config.toml
vocab_size = 32
depths = [3, 3, 3]
adamw_lr_other_params = 0.0019
batch_size = 256
epochs = 108.1
Rows from block 3 of a small CTC audio transcriber, named by matrix and row number. Rows with one number belong to one channel. Each number is 128 + 32 x the weight over its row's rms, rounded and kept within 0 to 255. All counts start at 0. Numbers have three digits each. After the name is the row's rms in percent of the matrix's.
After each channel's rows are labels from the 100 clips, of 14848, where the channel reaches its highest value: "top examples" is what is common among them. Only what is clearly more common there than usual is listed. The data: read English sentences (LibriTTS-R). In brackets: how many of the 100.
# convs0: first width-5 conv, stride 2 (model.blocks.3.convs.0.weight, 160x128x5, each kernel summed), inputs 0-127
# convs1: second width-5 conv (model.blocks.3.convs.1.weight, 160x160x5, transposed, each kernel summed), outputs 0-159

convs0.56 097:123088164188175120107134169102145124092104124058120099109181160068131112101123132106092137063104128161107143148134112094130147102171101108124103124109134107187127159147101130103127164096122135124135151125140078066099159135143057086134098169086126167118195088127114068158177148104140141181102136085172172107068092078144152133198177161114161081173154116103114136108088075077135135130098
convs1.56 100:197158097097125129145119144149165079152145084135113130046114090127155169100078118140166156145121106179158128143155176164154166109094116105152127105157149073108153140105151133131184140142156103135163095082000178170131133104118150125155098103113154085172136134154129147164133166132086168093107090132120134118126147113143141118122136083087147133141071058123134134101113138165050164090098155100161078100108103164080132090066139123177123071083126110128144125161150141097135134079145082
top examples: voice: male (76)

convs0.74 094:119096130130109079116115144169142124138152130133156160136113126218116147117138146113155050177149182191130126137098152130195085133171173122148172200145174146133084059084138079132106150113133136163139046104102107096141125169141140142115099109095104087064211131060142077101097101131118132125109145089083132129134147117086143124118130105148179130179135147074153130128096103098101106108093
convs1.74 099:184092167149148125128068126052119111112197099138069105100088085112107102126137139138089077160117111143136135116106119102076114105117163123152151145145168075126121091128126163097078144080166117120123125086093094194080100159150137129092101161136072103143157116135116076111126088126130142105092095132061112103083114069174085182176185096058135128118133116138158129095134115095120112130094116162090065173107129094082069161163150116123117045155123090197162144163119109151103131119079128
top examples: voice: male (86)

convs0.73 103:156073159088139210160125156073169155153110176186156072142133090160089132117128165111184144120132174109065164131120109139123182182121126160116086076132111157134118149112156141120116173161098159096145089093211107093121139156100167078132084069091110171115123116110104132130143106112161148155165114147176113156168105117148133127122070119117163133169177078106107099061120166085133094147140
convs1.73 101:163074109126106100072148097153155137150095143114140152086101168158188196126098177100225087148161132188138081146154145119107156055134157092131148134151116111107112128117124091081136113062134127132099084098078120136119100126120119112149109147105112138102075177131095147128161079156150134165082114121117134131132157137102084084107087166127136121142138091098122121160089040113122120120150142108095135191132113102128185152102091198141105113174152137188179124023126145157162109111071129
top examples: voice: female (82)

convs0.1 104:117090152128180133162112159132136097103119170126167142126155085189066115156116093130117122097152133122077107190166115108177125147090111125114164159142178099120133107129150081055160167120173099100159153110168070140104099136141058154151076109114105163099163113144108129122110143147147114115101072121164180140103141049081138137037134183112100110060091084135109150089104165132155147087143
convs1.1 099:119056142115116143097136117101181133122139084076112138168136084100164084150099085029126092129095124103122090159136083147102151068159133120168125100091044172112149086092124140110126087133152078172165103151067152171133151131158133113086079105165130119139104098125117144095161094122118142153147153125091079168118146112134130088149147112107072144158107101142172112116148101204066190088121145146169081158088162116146114185189185134143147081143161105103118187156118114138148097147098162
top examples: voice: male (85)

convs0.10 101:115132114129122165135100155146085116105156087069122156186085134068108118083145046102156122080084135101162165176158161126105148195149052101172126091121121123124097141098128160147115211087095116147143136082181092112105106134052123110114137151116091164140149106106154106097131115123097152151133118099143126056060100193159153069105142144101123120147154101124103143129205144110109162125122
convs1.10 096:094155188147122133168185127153085127129146126179146162121131128117136112145183140169090137095148097139082080169102124130140168106144235116076107121170166135168160096132104129148182141163099102123151067114072134126132140111128204145137178118132154099094128167126097152160150080102138134136161081141102088113065105081141123113136121098140169093105048159122141172147126162094112126143095169111163043104122040097061131116092119091122129128146093062149114111128153075141169120114149135
top examples: voice: male (82)

convs0.55 098:125139130200114133153140143156163172118086164146131109149096133060177139127176188164085110120141108079116142096082149159103123105080063112102097093136148163133155167099111086093155149192109156131106080148100159076119175084130117063114090155084075102095134142107151147084113121116081155110081116089127167146138132120122120130131121058184151118089126110181079091162123158138073104120195
convs1.55 110:074163133132159124113177132157144142089096046125109114149092152158063144194140183078117192111137141106157148109074070121149197087129156184141101124109105161158108121119132103097140134145164124145112127112095157145144118130125053114048140098138138113134085149124122173087059112172106092057124099074139160141111126147139144087126141139138171114165143104147165129151147120106155159097055091081066177164140139131072136089146135149048124191128144075086151110135126161126130097122126126
top examples: voice: female (87)

convs0.158 093:130026165126134110093094180105169115106165078116087121172142116121136139140122119128179138144141127121072090151127124112112157153124129101211133142128124148130146117158137127125094135165030113173094124110116174162109062109093153157173150114100130102100159084175064090121154096077081122141121143115157137090126174105120101122157165170118158092042143113131121117141103154152102089106039
convs1.158 098:158127131116114164142154140130111094092103097144071187092119068103091138081113175140109138148146069125135125095140102132154189161149169181106131152123113150119127140094135133174127096082159140118104199038120167098125138138122113167090120123096156075114109142117146060168161111153124162152123178156018126125104081149127130178148130110143101126101179143111122141106107167129112133161103147119097123050121139099058110155128066098141114107129145167058078055139114130071172077148098131
top examples: voice: male (77)