Weights of a small CTC audio transcriber.
Model: 2.67M parameters, waveform 16khz input, norm batchnorm, activation relu, depths [3, 3, 3], widths [128, 160, 192].
Training: muon at rate 0.017, 6600 steps.
Rows from block 3 of a small CTC audio transcriber, named by matrix and row number. Rows with one number belong to one channel. Each number is 50 + 10 x the weight over its row's rms, rounded and kept within 0 to 99. All counts start at 0.
Before each channel's rows are labels from the 100 clips, of 14848, where the channel reaches its highest value: "loudest" is the band of the loudest frequency at the time of the peak. Only what is clearly more common there than usual is listed. The data: read English sentences (LibriTTS-R). In brackets: how many of the 100.
# convs0: first width-5 conv, stride 2 (model.blocks.3.convs.0.weight, 160x128x5, each kernel summed), inputs 0-127
# convs1: second width-5 conv (model.blocks.3.convs.1.weight, 160x160x5, transposed, each kernel summed), outputs 0-159

loudest: 1000 to 2000 Hz (78)
convs0.67:59 50 52 57 34 68 54 49 33 54 49 58 39 65 43 52 51 53 38 57 51 44 45 42 45 48 62 52 46 61 64 57 55 70 48 34 41 35 38 41 40 37 41 49 55 47 37 54 33 64 57 61 44 58 64 32 60 42 66 43 49 65 55 45 48 49 39 46 60 47 58 42 56 60 51 63 63 47 31 27 57 34 45 29 43 50 57 46 37 53 39 27 46 51 54 49 66 60 59 49 34 41 27 53 41 62 63 52 58 56 50 40 48 51 48 38 47 45 34 60 50 66 37 53 58 39 61 43
convs1.67:60 41 66 63 65 56 48 41 66 53 67 62 54 62 44 46 45 49 38 48 47 41 32 59 53 59 53 65 61 48 47 59 52 52 59 58 50 61 59 60 51 50 36 61 39 53 49 63 33 48 35 61 49 56 40 59 64 83 53 55 38 24 44 50 48 50 68 51 67 33 59 43 56 55 50 46 42 56 65 53 59 49 66 50 42 60 56 42 36 72 37 46 39 47 47 42 40 45 50 53 57 57 62 54 59 27 45 27 52 63 56 71 48 48 66 42 51 50 52 61 53 43 54 43 47 53 45 52 51 62 41 54 45 60 58 53 56 45 38 57 42 52 30 59 50 42 44 26 44 48 41 51 57 46 42 50 76 53 55 55

loudest: 250 to 500 Hz (57)
convs0.59:51 41 46 60 37 60 44 41 34 52 50 52 52 36 36 49 46 45 55 49 62 36 65 65 55 38 50 58 39 48 45 47 46 69 55 42 67 64 57 40 55 39 56 58 36 61 65 40 40 54 57 57 51 13 53 63 57 40 41 35 38 47 57 52 56 45 61 59 50 57 67 57 42 68 38 43 38 39 44 72 48 49 42 60 44 37 26 49 47 48 46 42 58 51 42 48 44 53 59 37 54 52 39 54 32 63 56 49 44 48 63 64 56 42 56 45 45 64 34 52 58 67 59 54 51 51 62 49
convs1.59:50 48 46 69 34 45 53 47 50 43 50 46 37 50 33 49 52 47 49 44 66 50 67 49 58 41 45 55 48 59 54 50 57 53 57 27 54 50 50 32 55 54 46 64 40 60 50 37 40 31 49 32 53 57 52 52 40 58 57 62 56 53 52 48 54 55 59 55 53 52 55 50 49 58 71 43 69 43 53 47 46 43 45 34 45 49 60 39 67 62 52 57 31 30 53 35 54 68 41 51 46 60 52 45 57 51 41 60 56 56 50 48 37 51 55 57 65 44 56 50 59 61 43 15 48 49 33 22 58 71 45 58 64 48 50 45 61 59 53 50 59 42 31 44 41 57 33 61 60 52 44 25 49 49 55 60 29 31 56 46

loudest: 4000 to 8000 Hz (25)
convs0.128:44 61 64 55 38 30 54 47 54 42 53 55 55 56 47 55 43 43 54 46 46 48 52 50 43 50 44 42 50 59 43 36 52 49 56 61 47 50 44 38 56 50 41 68 57 48 54 51 50 55 69 62 45 49 42 24 45 52 53 49 56 53 52 58 56 54 72 52 51 72 42 52 54 42 06 25 34 42 58 42 49 36 45 61 56 54 43 49 47 45 53 54 72 47 61 50 50 59 56 61 53 44 53 42 38 32 55 61 50 46 50 42 32 52 51 40 41 42 34 26 44 41 32 53 56 32 47 64
convs1.128:54 52 55 55 38 43 47 47 40 27 70 49 45 33 38 47 34 45 35 42 58 41 56 46 44 53 32 50 53 41 42 55 56 57 29 55 48 60 62 41 48 22 49 46 43 51 49 61 35 43 52 33 45 55 53 44 50 35 54 61 36 49 41 66 51 48 53 56 59 61 44 51 51 59 61 50 35 38 50 38 35 55 55 49 47 55 40 43 38 49 43 38 40 50 56 46 58 51 30 65 58 42 42 51 68 52 52 29 46 69 46 51 51 51 43 49 53 48 45 48 42 38 53 62 40 34 47 47 43 17 48 56 51 44 49 60 59 26 50 47 53 63 51 37 44 26 64 35 40 33 45 36 41 61 49 70 43 44 57 40

loudest: 250 to 500 Hz (32)
convs0.137:45 60 45 49 53 35 62 53 50 44 62 61 45 66 43 56 52 66 53 41 44 52 32 64 38 50 59 67 44 68 37 36 30 40 53 46 65 42 57 50 37 55 24 56 53 49 50 46 41 50 49 43 43 47 55 58 56 57 57 61 58 40 45 61 43 41 45 45 50 53 50 52 57 33 54 29 60 27 35 52 34 59 52 34 68 52 37 35 36 45 40 52 44 49 49 55 35 35 61 53 36 45 48 40 58 49 43 46 67 51 50 51 35 39 48 44 66 47 44 37 47 60 64 67 70 41 52 52
convs1.137:49 51 59 38 38 44 55 50 56 56 41 43 42 67 57 59 45 48 59 44 45 59 44 52 47 51 57 31 50 38 71 51 68 64 54 60 38 28 52 54 53 63 51 38 61 37 55 50 67 52 34 60 45 65 64 39 37 59 45 49 64 59 62 53 39 52 57 55 46 45 65 61 43 45 45 60 55 68 37 61 55 41 37 48 45 62 45 32 40 51 36 56 57 43 52 66 43 55 58 72 59 58 60 71 49 51 59 45 70 47 42 58 48 60 44 45 44 52 47 61 58 50 34 39 72 58 50 66 57 59 46 62 51 62 52 62 73 34 55 52 45 45 57 38 74 35 46 59 36 60 61 51 47 60 41 58 45 53 63 51

loudest: 250 to 500 Hz (39); 500 to 1000 Hz (31)
convs0.150:56 84 41 56 71 49 52 43 44 42 42 46 43 62 48 38 36 53 46 60 36 65 47 51 46 54 54 52 46 35 39 49 74 58 43 49 65 47 63 56 46 58 43 34 48 25 49 46 59 53 56 52 55 35 40 44 44 58 57 42 46 58 57 62 40 42 69 31 55 49 44 49 51 58 55 41 46 44 47 63 31 32 46 37 30 46 43 38 43 48 48 34 62 57 39 56 44 54 57 48 60 49 47 59 48 53 56 53 56 50 54 38 66 37 45 44 51 65 58 55 31 28 58 64 50 56 61 59
convs1.150:46 40 63 51 46 55 48 39 34 41 47 54 31 38 64 39 43 38 37 53 51 54 53 43 62 32 61 40 50 46 42 55 59 54 52 60 53 42 48 52 59 51 58 41 39 46 41 31 76 67 46 47 45 50 52 29 43 56 42 46 39 54 56 34 47 42 50 56 44 43 55 47 36 38 38 53 49 53 47 43 55 55 58 41 59 32 58 33 30 52 68 59 44 35 46 56 46 29 37 63 45 50 54 56 36 53 50 41 55 49 42 56 54 59 52 52 39 44 53 58 24 63 33 34 44 58 35 63 48 57 56 39 54 61 34 38 38 71 47 36 61 71 53 52 58 42 64 49 39 39 44 51 47 62 30 39 59 45 40 44

loudest: 4000 to 8000 Hz (30); 2000 to 4000 Hz (25)
convs0.113:42 45 42 39 41 58 62 67 52 44 50 47 45 58 21 51 65 57 44 43 61 34 58 61 53 22 50 41 53 40 59 70 47 61 47 38 48 35 60 52 59 49 56 46 44 52 43 44 69 63 48 36 39 45 50 51 44 52 43 30 55 45 57 48 53 38 42 50 73 66 58 55 53 44 50 58 49 45 49 46 52 41 46 47 40 43 56 35 65 64 29 55 34 44 50 39 49 39 36 65 49 39 42 56 42 52 36 42 44 45 42 73 50 50 44 40 51 57 62 55 36 43 55 61 49 60 29 61
convs1.113:35 41 63 52 59 41 54 59 53 48 50 36 52 44 56 35 50 50 62 53 66 54 53 56 77 44 59 51 38 37 37 48 62 47 41 48 57 42 45 33 58 53 55 38 51 46 48 43 53 53 67 45 61 71 40 59 43 62 57 47 45 53 48 57 49 30 54 43 46 34 53 44 36 61 35 56 45 62 54 43 50 49 46 36 60 34 65 36 35 64 48 54 57 59 56 48 58 47 41 53 44 45 40 36 60 64 57 33 35 58 41 50 41 41 54 44 35 34 49 37 44 59 52 74 21 45 67 41 33 45 44 62 60 51 45 42 48 40 54 59 61 54 48 31 38 54 46 62 50 28 40 59 44 34 36 52 45 59 39 49

loudest: 1000 to 2000 Hz (63)
convs0.95:51 46 35 44 38 50 48 35 50 71 56 64 46 21 55 57 53 45 42 45 59 53 60 47 30 54 41 57 66 35 45 41 44 72 52 54 47 70 51 57 50 42 47 42 49 46 52 66 37 33 44 75 47 40 51 39 61 59 54 43 51 62 52 51 39 44 45 52 49 45 53 33 40 48 53 39 58 52 40 47 57 48 57 44 46 46 41 77 58 35 60 53 43 34 62 56 57 35 49 46 43 45 55 60 43 61 62 52 36 65 58 54 36 40 56 43 45 64 72 58 61 64 43 36 60 50 42 49
convs1.95:50 46 45 37 48 65 51 55 54 41 30 49 44 62 49 37 35 65 53 52 53 38 46 44 44 48 40 50 68 70 50 41 38 48 56 46 52 54 52 55 56 44 50 48 39 65 48 55 49 46 57 51 38 60 45 59 64 90 63 51 28 43 33 59 63 39 64 52 50 27 45 48 54 45 72 52 46 60 65 58 50 46 55 59 63 50 47 47 27 55 45 41 34 52 52 54 55 50 45 62 41 57 58 44 32 39 47 51 45 37 42 63 48 59 45 54 38 53 38 65 42 44 60 56 49 45 51 37 31 51 57 42 51 76 48 61 55 42 66 50 53 56 39 53 62 47 60 44 41 51 32 60 70 48 48 44 46 43 67 48

loudest: 2000 to 4000 Hz (38)
convs0.42:36 40 48 21 65 49 46 48 46 55 48 60 54 42 44 47 41 42 52 43 57 47 55 52 49 45 63 52 64 61 47 57 60 33 78 50 42 60 46 51 40 19 39 52 44 55 50 46 59 66 44 40 51 65 38 53 52 44 23 48 68 58 41 70 38 43 40 42 45 51 56 65 50 56 55 69 55 46 58 54 39 49 53 53 55 47 44 41 52 41 72 57 32 33 46 38 51 54 55 68 58 51 51 54 43 52 56 58 46 57 46 50 43 52 38 32 56 50 53 39 54 62 31 48 32 41 59 51
convs1.42:52 60 42 52 61 51 45 36 62 49 38 50 53 50 50 57 50 52 50 59 52 49 70 38 55 65 56 49 49 46 21 56 49 47 47 35 37 57 52 49 50 54 69 38 60 47 35 54 27 41 39 53 60 45 57 38 54 50 52 64 70 75 18 28 44 42 52 47 69 51 50 44 45 51 69 59 47 49 57 45 45 61 57 49 32 25 43 53 51 46 47 49 43 55 63 56 57 48 45 58 47 44 40 28 60 54 49 51 51 58 56 45 33 62 53 48 51 62 61 47 56 38 51 50 34 53 42 32 45 41 54 54 59 44 48 37 48 60 53 43 50 28 48 55 50 33 48 65 39 37 62 53 50 73 47 37 50 56 56 45

loudest: 250 to 500 Hz (71)
convs0.129:47 48 58 55 49 66 51 61 50 59 51 46 57 39 43 56 48 44 54 43 51 40 55 73 43 37 42 51 58 49 44 48 54 43 59 39 49 67 61 57 48 65 56 41 51 53 43 37 28 33 68 48 54 42 44 38 50 48 39 48 55 38 42 62 48 53 38 47 64 41 17 45 56 58 44 54 56 46 41 30 70 45 53 35 57 57 40 34 63 38 34 61 38 43 54 57 51 46 46 60 41 30 64 58 46 30 66 47 51 53 42 62 46 25 51 56 56 56 58 49 60 54 28 43 43 51 56 43
convs1.129:42 48 67 37 43 50 43 62 52 58 43 34 48 44 35 45 18 60 38 36 67 59 36 47 56 67 48 72 58 40 66 40 57 48 33 50 48 41 25 56 45 47 75 45 56 54 36 53 62 53 64 54 33 67 36 57 49 51 68 57 48 22 45 52 58 36 51 51 65 63 55 45 48 58 39 41 52 44 31 40 33 42 56 40 56 44 40 37 50 57 49 37 56 64 39 51 47 61 54 47 40 58 32 64 46 61 54 58 50 61 46 44 43 51 55 49 37 50 54 57 37 50 54 54 53 48 51 41 49 46 57 51 51 63 42 51 41 56 45 36 50 44 31 59 46 52 58 43 61 57 35 53 50 45 38 55 44 65 54 47

loudest: 500 to 1000 Hz (31)
convs0.148:57 28 37 52 41 70 42 38 48 46 56 63 44 54 58 52 51 60 59 38 52 56 47 51 32 32 51 54 64 39 61 48 39 35 48 41 62 55 46 38 55 53 52 35 73 61 42 61 52 56 44 36 38 53 62 33 53 54 57 52 32 58 55 48 59 46 37 42 52 48 37 44 47 54 31 44 32 43 47 47 59 44 43 40 45 49 42 59 41 62 47 73 46 56 53 49 22 44 50 57 52 45 50 46 37 44 57 51 60 40 51 24 53 38 46 63 51 58 67 53 55 42 58 57 41 43 73 36
convs1.148:58 47 43 41 26 55 61 53 54 56 54 40 32 49 47 38 47 42 66 43 48 32 30 64 53 45 46 58 42 56 52 32 58 48 41 55 69 73 49 33 54 26 48 41 57 37 54 35 54 39 62 24 59 44 45 46 54 48 56 59 49 42 33 62 57 58 50 44 64 38 38 59 59 47 29 44 67 42 53 51 61 41 67 31 57 46 59 54 24 51 53 45 64 50 59 46 54 45 50 52 49 52 37 54 39 56 52 49 46 51 30 38 40 58 46 42 38 51 55 45 49 55 56 55 47 44 47 29 43 53 42 60 35 46 54 51 52 53 36 43 52 49 36 42 62 57 60 45 51 36 48 59 41 37 33 51 33 62 39 47

loudest: 2000 to 4000 Hz (70)
convs0.105:39 45 46 48 39 45 36 55 56 43 38 38 53 53 56 54 39 61 49 46 56 64 74 49 28 52 51 32 63 36 38 59 60 49 52 45 40 56 54 48 49 37 38 53 50 48 56 63 43 52 57 35 48 53 47 47 47 72 41 37 53 65 53 49 39 34 59 54 58 45 52 39 48 60 41 42 58 53 54 53 58 38 67 66 59 72 43 30 57 48 49 62 58 42 55 43 56 42 48 48 58 33 55 27 29 42 47 54 27 41 50 36 33 46 30 59 66 51 40 45 63 56 46 57 34 43 47 50
convs1.105:68 53 47 50 55 41 37 34 22 49 63 43 55 64 35 44 64 45 41 43 53 53 54 53 31 36 28 44 44 65 32 49 51 58 36 57 49 60 48 49 69 49 64 48 24 55 42 57 60 39 58 55 48 52 42 48 61 43 43 37 30 60 57 58 51 39 57 44 43 51 44 38 50 62 72 35 49 41 37 58 51 62 45 42 49 56 51 49 42 47 33 35 20 31 51 50 67 54 37 43 59 45 52 47 52 56 61 62 50 59 56 55 59 49 45 63 41 59 50 52 53 41 60 62 41 60 44 56 49 56 57 51 45 54 61 46 55 61 39 52 49 50 70 63 52 28 60 49 43 38 32 46 50 51 49 53 40 47 64 47

loudest: 250 to 500 Hz (35)
convs0.142:42 37 28 55 60 55 42 50 46 53 48 43 38 63 57 56 27 61 40 42 48 48 20 55 47 41 53 64 63 58 45 52 46 73 68 54 58 47 38 46 48 60 39 66 55 43 59 57 35 61 62 36 44 44 48 48 54 41 40 54 58 55 56 44 45 52 45 56 48 53 44 58 69 53 53 32 49 54 58 53 44 39 51 39 47 56 53 45 50 46 61 32 37 32 57 44 36 42 37 58 63 49 60 34 55 39 68 36 33 44 52 45 40 62 55 56 48 52 55 51 30 46 49 57 53 59 26 61
convs1.142:56 56 55 42 44 59 49 78 58 46 45 38 56 64 60 60 46 55 40 47 29 54 59 52 63 41 31 41 45 43 57 37 62 53 40 53 46 46 43 35 52 62 50 56 30 49 60 42 55 48 37 53 47 54 39 49 43 47 45 38 40 36 53 57 53 49 28 63 40 47 39 63 59 30 51 57 50 34 47 77 60 55 40 56 52 55 48 53 53 45 45 62 37 50 29 43 60 49 59 45 64 55 30 45 53 68 43 49 64 52 52 51 23 49 60 51 43 63 66 56 57 55 48 56 43 51 50 47 56 55 37 52 44 57 56 34 46 53 59 73 52 65 66 51 46 49 55 42 36 68 32 58 41 60 33 58 51 70 49 41

loudest: 1000 to 2000 Hz (68)
convs0.108:56 39 49 53 40 37 37 38 52 47 57 42 58 47 48 53 62 55 58 48 70 49 46 38 46 44 43 48 62 59 59 68 74 62 31 45 57 49 46 59 65 46 46 44 47 41 53 51 56 47 30 57 40 57 50 33 38 49 59 39 60 57 49 50 38 55 57 47 55 47 37 52 54 53 44 61 55 64 48 42 65 20 60 53 50 32 36 55 33 54 46 49 78 27 38 60 41 48 59 38 24 43 29 44 52 52 45 36 40 45 59 51 40 54 44 55 57 54 48 49 42 57 48 46 64 45 64 46
convs1.108:61 48 38 50 44 52 44 62 42 45 59 47 41 63 49 37 40 44 44 46 41 47 42 47 50 33 56 62 58 55 50 42 41 49 47 66 31 39 57 61 38 11 49 50 51 48 42 44 56 62 53 63 59 55 46 49 34 75 44 47 33 59 44 65 59 46 63 41 48 50 58 59 59 67 51 44 55 45 43 34 56 47 35 59 48 67 30 49 51 45 51 50 49 44 47 34 42 45 56 52 35 35 49 37 47 21 59 52 58 59 39 35 37 50 43 62 40 30 38 62 63 59 64 53 55 36 51 36 59 56 51 45 59 55 32 56 64 32 40 51 51 52 39 55 51 46 49 52 39 40 59 44 35 42 38 55 49 41 43 48

loudest: 4000 to 8000 Hz (38)
convs0.51:43 53 48 55 36 54 55 41 66 54 40 40 46 44 40 42 50 47 51 52 22 38 39 50 38 66 63 51 48 41 59 54 50 44 50 45 49 57 50 40 42 71 56 63 41 45 36 45 57 52 40 57 36 65 46 49 51 43 43 51 59 31 63 58 49 19 44 55 47 26 65 41 46 59 59 38 29 38 54 57 39 43 61 67 68 62 61 48 34 66 68 49 67 51 50 50 42 45 53 43 52 40 66 50 47 36 50 45 52 38 49 51 57 59 53 54 46 59 64 58 37 52 54 42 39 36 38 46
convs1.51:59 43 49 29 37 59 50 57 62 61 56 55 59 52 57 65 46 46 46 44 37 53 39 38 42 52 44 56 57 41 58 49 42 49 45 47 58 43 45 70 67 62 50 47 46 47 53 43 68 56 40 49 45 59 59 50 52 30 65 32 58 43 58 65 57 67 43 43 64 42 43 56 42 40 54 49 22 46 46 50 37 46 52 55 39 50 43 64 40 61 54 46 47 40 38 51 49 46 51 43 55 53 62 59 61 64 59 42 64 36 42 34 50 52 42 49 67 48 23 67 50 51 61 77 43 47 45 54 56 35 40 47 36 39 38 70 50 55 46 58 43 45 77 52 40 69 64 54 48 53 44 43 39 71 53 55 51 38 44 40

loudest: 500 to 1000 Hz (61)
convs0.144:54 23 46 60 58 55 60 65 56 43 38 54 63 52 56 55 52 55 40 51 42 75 44 51 40 51 43 61 57 48 57 46 66 49 51 45 49 35 46 63 45 51 52 55 35 63 39 56 68 45 69 59 49 48 66 44 66 42 51 49 55 54 21 72 44 54 55 41 57 38 55 41 65 58 43 58 45 22 56 49 42 55 40 62 57 52 54 47 32 50 57 40 47 54 66 44 42 50 51 67 52 59 46 58 40 54 40 65 49 50 48 63 46 54 39 29 36 48 59 49 39 44 53 60 46 36 33 38
convs1.144:51 56 39 49 57 38 55 61 47 47 67 50 39 51 53 45 51 40 56 43 54 46 53 31 47 36 53 29 46 47 40 37 40 43 58 38 54 38 62 46 43 53 39 44 46 54 46 58 28 57 49 41 42 55 61 53 48 41 38 34 69 38 59 45 32 53 56 37 28 46 37 40 57 47 32 67 47 52 32 31 29 35 74 42 40 68 49 56 55 39 40 56 41 49 32 51 45 42 37 54 61 48 47 39 48 51 53 59 33 41 43 57 46 48 41 41 48 50 47 51 50 43 44 52 44 65 44 54 68 26 51 53 52 63 39 61 37 70 57 40 48 46 47 48 52 65 60 55 51 50 53 48 55 18 57 48 53 41 42 51

loudest: 1000 to 2000 Hz (27)
convs0.72:68 50 51 69 32 45 55 52 53 35 62 38 54 63 41 67 59 39 39 41 64 44 52 50 44 51 48 56 54 54 46 56 45 71 71 44 50 39 52 34 34 45 51 43 55 54 45 59 39 56 44 53 82 53 59 41 39 55 55 52 55 66 51 61 47 32 54 49 30 69 46 47 52 44 52 56 62 33 61 47 49 65 71 42 45 60 54 51 44 54 40 53 50 45 74 46 39 45 65 49 56 32 51 51 40 69 47 52 47 53 59 47 56 58 46 72 38 46 55 57 53 63 39 47 51 55 48 36
convs1.72:44 71 50 54 67 53 38 49 48 49 40 44 37 53 48 46 52 56 46 52 53 38 39 51 37 42 41 37 43 47 45 56 50 29 43 35 41 49 57 42 48 58 53 37 42 52 43 44 60 47 42 51 48 51 46 48 54 51 54 43 36 31 29 42 41 51 56 45 63 33 39 61 39 49 59 56 39 40 41 51 56 63 70 42 27 38 30 36 32 34 51 38 39 41 46 51 72 43 42 66 36 53 58 47 41 51 43 50 59 48 35 61 60 37 39 36 38 57 50 53 36 59 49 36 44 53 47 47 53 45 46 54 40 64 52 43 27 61 66 40 49 44 34 38 73 49 33 36 66 43 40 49 59 56 36 46 34 50 48 53

loudest: 2000 to 4000 Hz (37)
convs0.0:49 64 52 56 40 52 56 60 35 50 63 48 58 54 59 64 64 61 48 42 52 51 43 56 46 38 43 58 66 53 47 39 45 69 50 48 69 49 51 25 52 49 36 55 53 41 40 60 57 51 39 57 32 56 56 36 44 53 57 55 60 42 61 39 35 56 38 43 50 65 68 49 58 34 44 64 63 62 27 48 60 38 45 66 42 55 48 50 60 41 48 52 48 43 45 55 35 36 44 41 29 48 38 50 36 55 63 36 32 39 40 39 51 57 34 65 51 52 40 56 43 42 37 42 46 58 70 46
convs1.0:48 53 50 54 54 54 44 56 65 36 51 58 60 49 55 39 39 63 64 43 57 69 55 43 64 58 58 43 51 42 55 51 53 50 70 41 46 69 60 36 62 39 50 46 28 52 46 61 49 58 52 53 50 50 58 53 56 67 52 63 61 55 42 57 50 45 60 59 64 46 52 50 31 42 30 51 43 37 61 52 51 67 42 60 43 54 53 50 46 41 47 77 33 54 42 34 56 54 64 48 28 66 53 53 65 22 61 36 42 42 53 38 45 41 57 52 40 47 55 70 53 55 52 44 59 47 56 53 50 43 45 72 41 61 49 46 69 48 40 68 33 55 64 66 57 56 39 33 49 52 53 46 51 58 53 53 58 29 45 45

loudest: 1000 to 2000 Hz (55)
convs0.152:36 50 38 43 41 60 67 50 68 40 60 50 55 63 61 56 60 48 63 35 47 40 39 49 57 44 38 56 56 33 48 62 33 60 53 68 45 57 46 58 37 28 37 40 41 29 65 51 47 48 46 67 47 46 42 28 35 38 42 51 49 50 45 66 46 59 49 58 40 58 50 37 42 36 51 64 70 44 58 52 39 45 50 56 56 49 42 59 42 68 49 41 69 39 45 53 61 33 43 42 52 46 43 37 38 57 60 52 45 39 52 63 58 47 55 64 46 41 44 46 52 53 51 65 44 38 40 33
convs1.152:45 51 51 50 64 48 48 54 34 65 48 48 43 49 55 49 38 51 33 39 56 67 44 42 47 66 43 33 42 61 65 54 49 45 29 48 36 65 56 66 58 49 57 58 40 58 34 51 56 53 30 53 47 50 57 37 47 64 58 61 52 56 56 39 58 53 39 53 60 38 36 41 44 56 52 34 53 61 54 47 39 53 58 55 59 36 42 51 36 52 46 41 52 56 31 39 27 33 32 44 35 61 39 46 45 39 64 41 66 62 58 40 47 47 39 32 52 55 42 57 69 40 49 51 77 47 42 65 59 52 40 64 66 60 46 55 58 61 45 56 62 55 27 45 40 55 43 39 38 51 41 56 62 32 51 51 55 48 48 46

loudest: 1000 to 2000 Hz (42)
convs0.122:39 39 48 35 52 54 45 54 47 61 46 26 47 51 53 59 67 55 59 37 53 50 45 36 54 60 43 52 52 45 47 48 51 54 47 65 65 45 66 49 38 44 53 52 53 50 40 65 50 41 38 65 44 30 48 62 50 55 51 34 61 50 43 38 49 27 56 47 39 58 46 39 45 52 43 48 44 53 81 43 46 55 48 43 26 79 52 39 50 36 58 24 59 44 48 57 65 54 50 32 45 61 55 45 44 54 50 46 60 43 50 32 37 51 64 49 57 48 51 72 60 48 36 55 35 40 50 49
convs1.122:59 66 37 49 36 48 61 46 49 66 55 44 43 34 51 60 52 34 56 51 63 62 51 51 39 30 50 37 49 50 58 51 41 63 52 62 58 79 44 47 69 64 46 49 56 64 37 55 44 50 43 32 59 33 51 46 44 57 52 48 36 50 41 31 49 50 45 32 53 41 53 52 51 45 59 55 41 58 54 45 35 51 46 58 48 45 40 75 44 52 51 44 39 65 34 50 62 48 20 56 45 51 50 48 53 40 49 48 65 37 64 36 46 50 45 49 50 45 38 49 39 34 56 49 51 48 52 62 54 34 42 42 47 43 54 63 57 54 61 70 78 41 42 46 54 39 54 49 58 27 69 47 55 66 55 44 60 43 43 43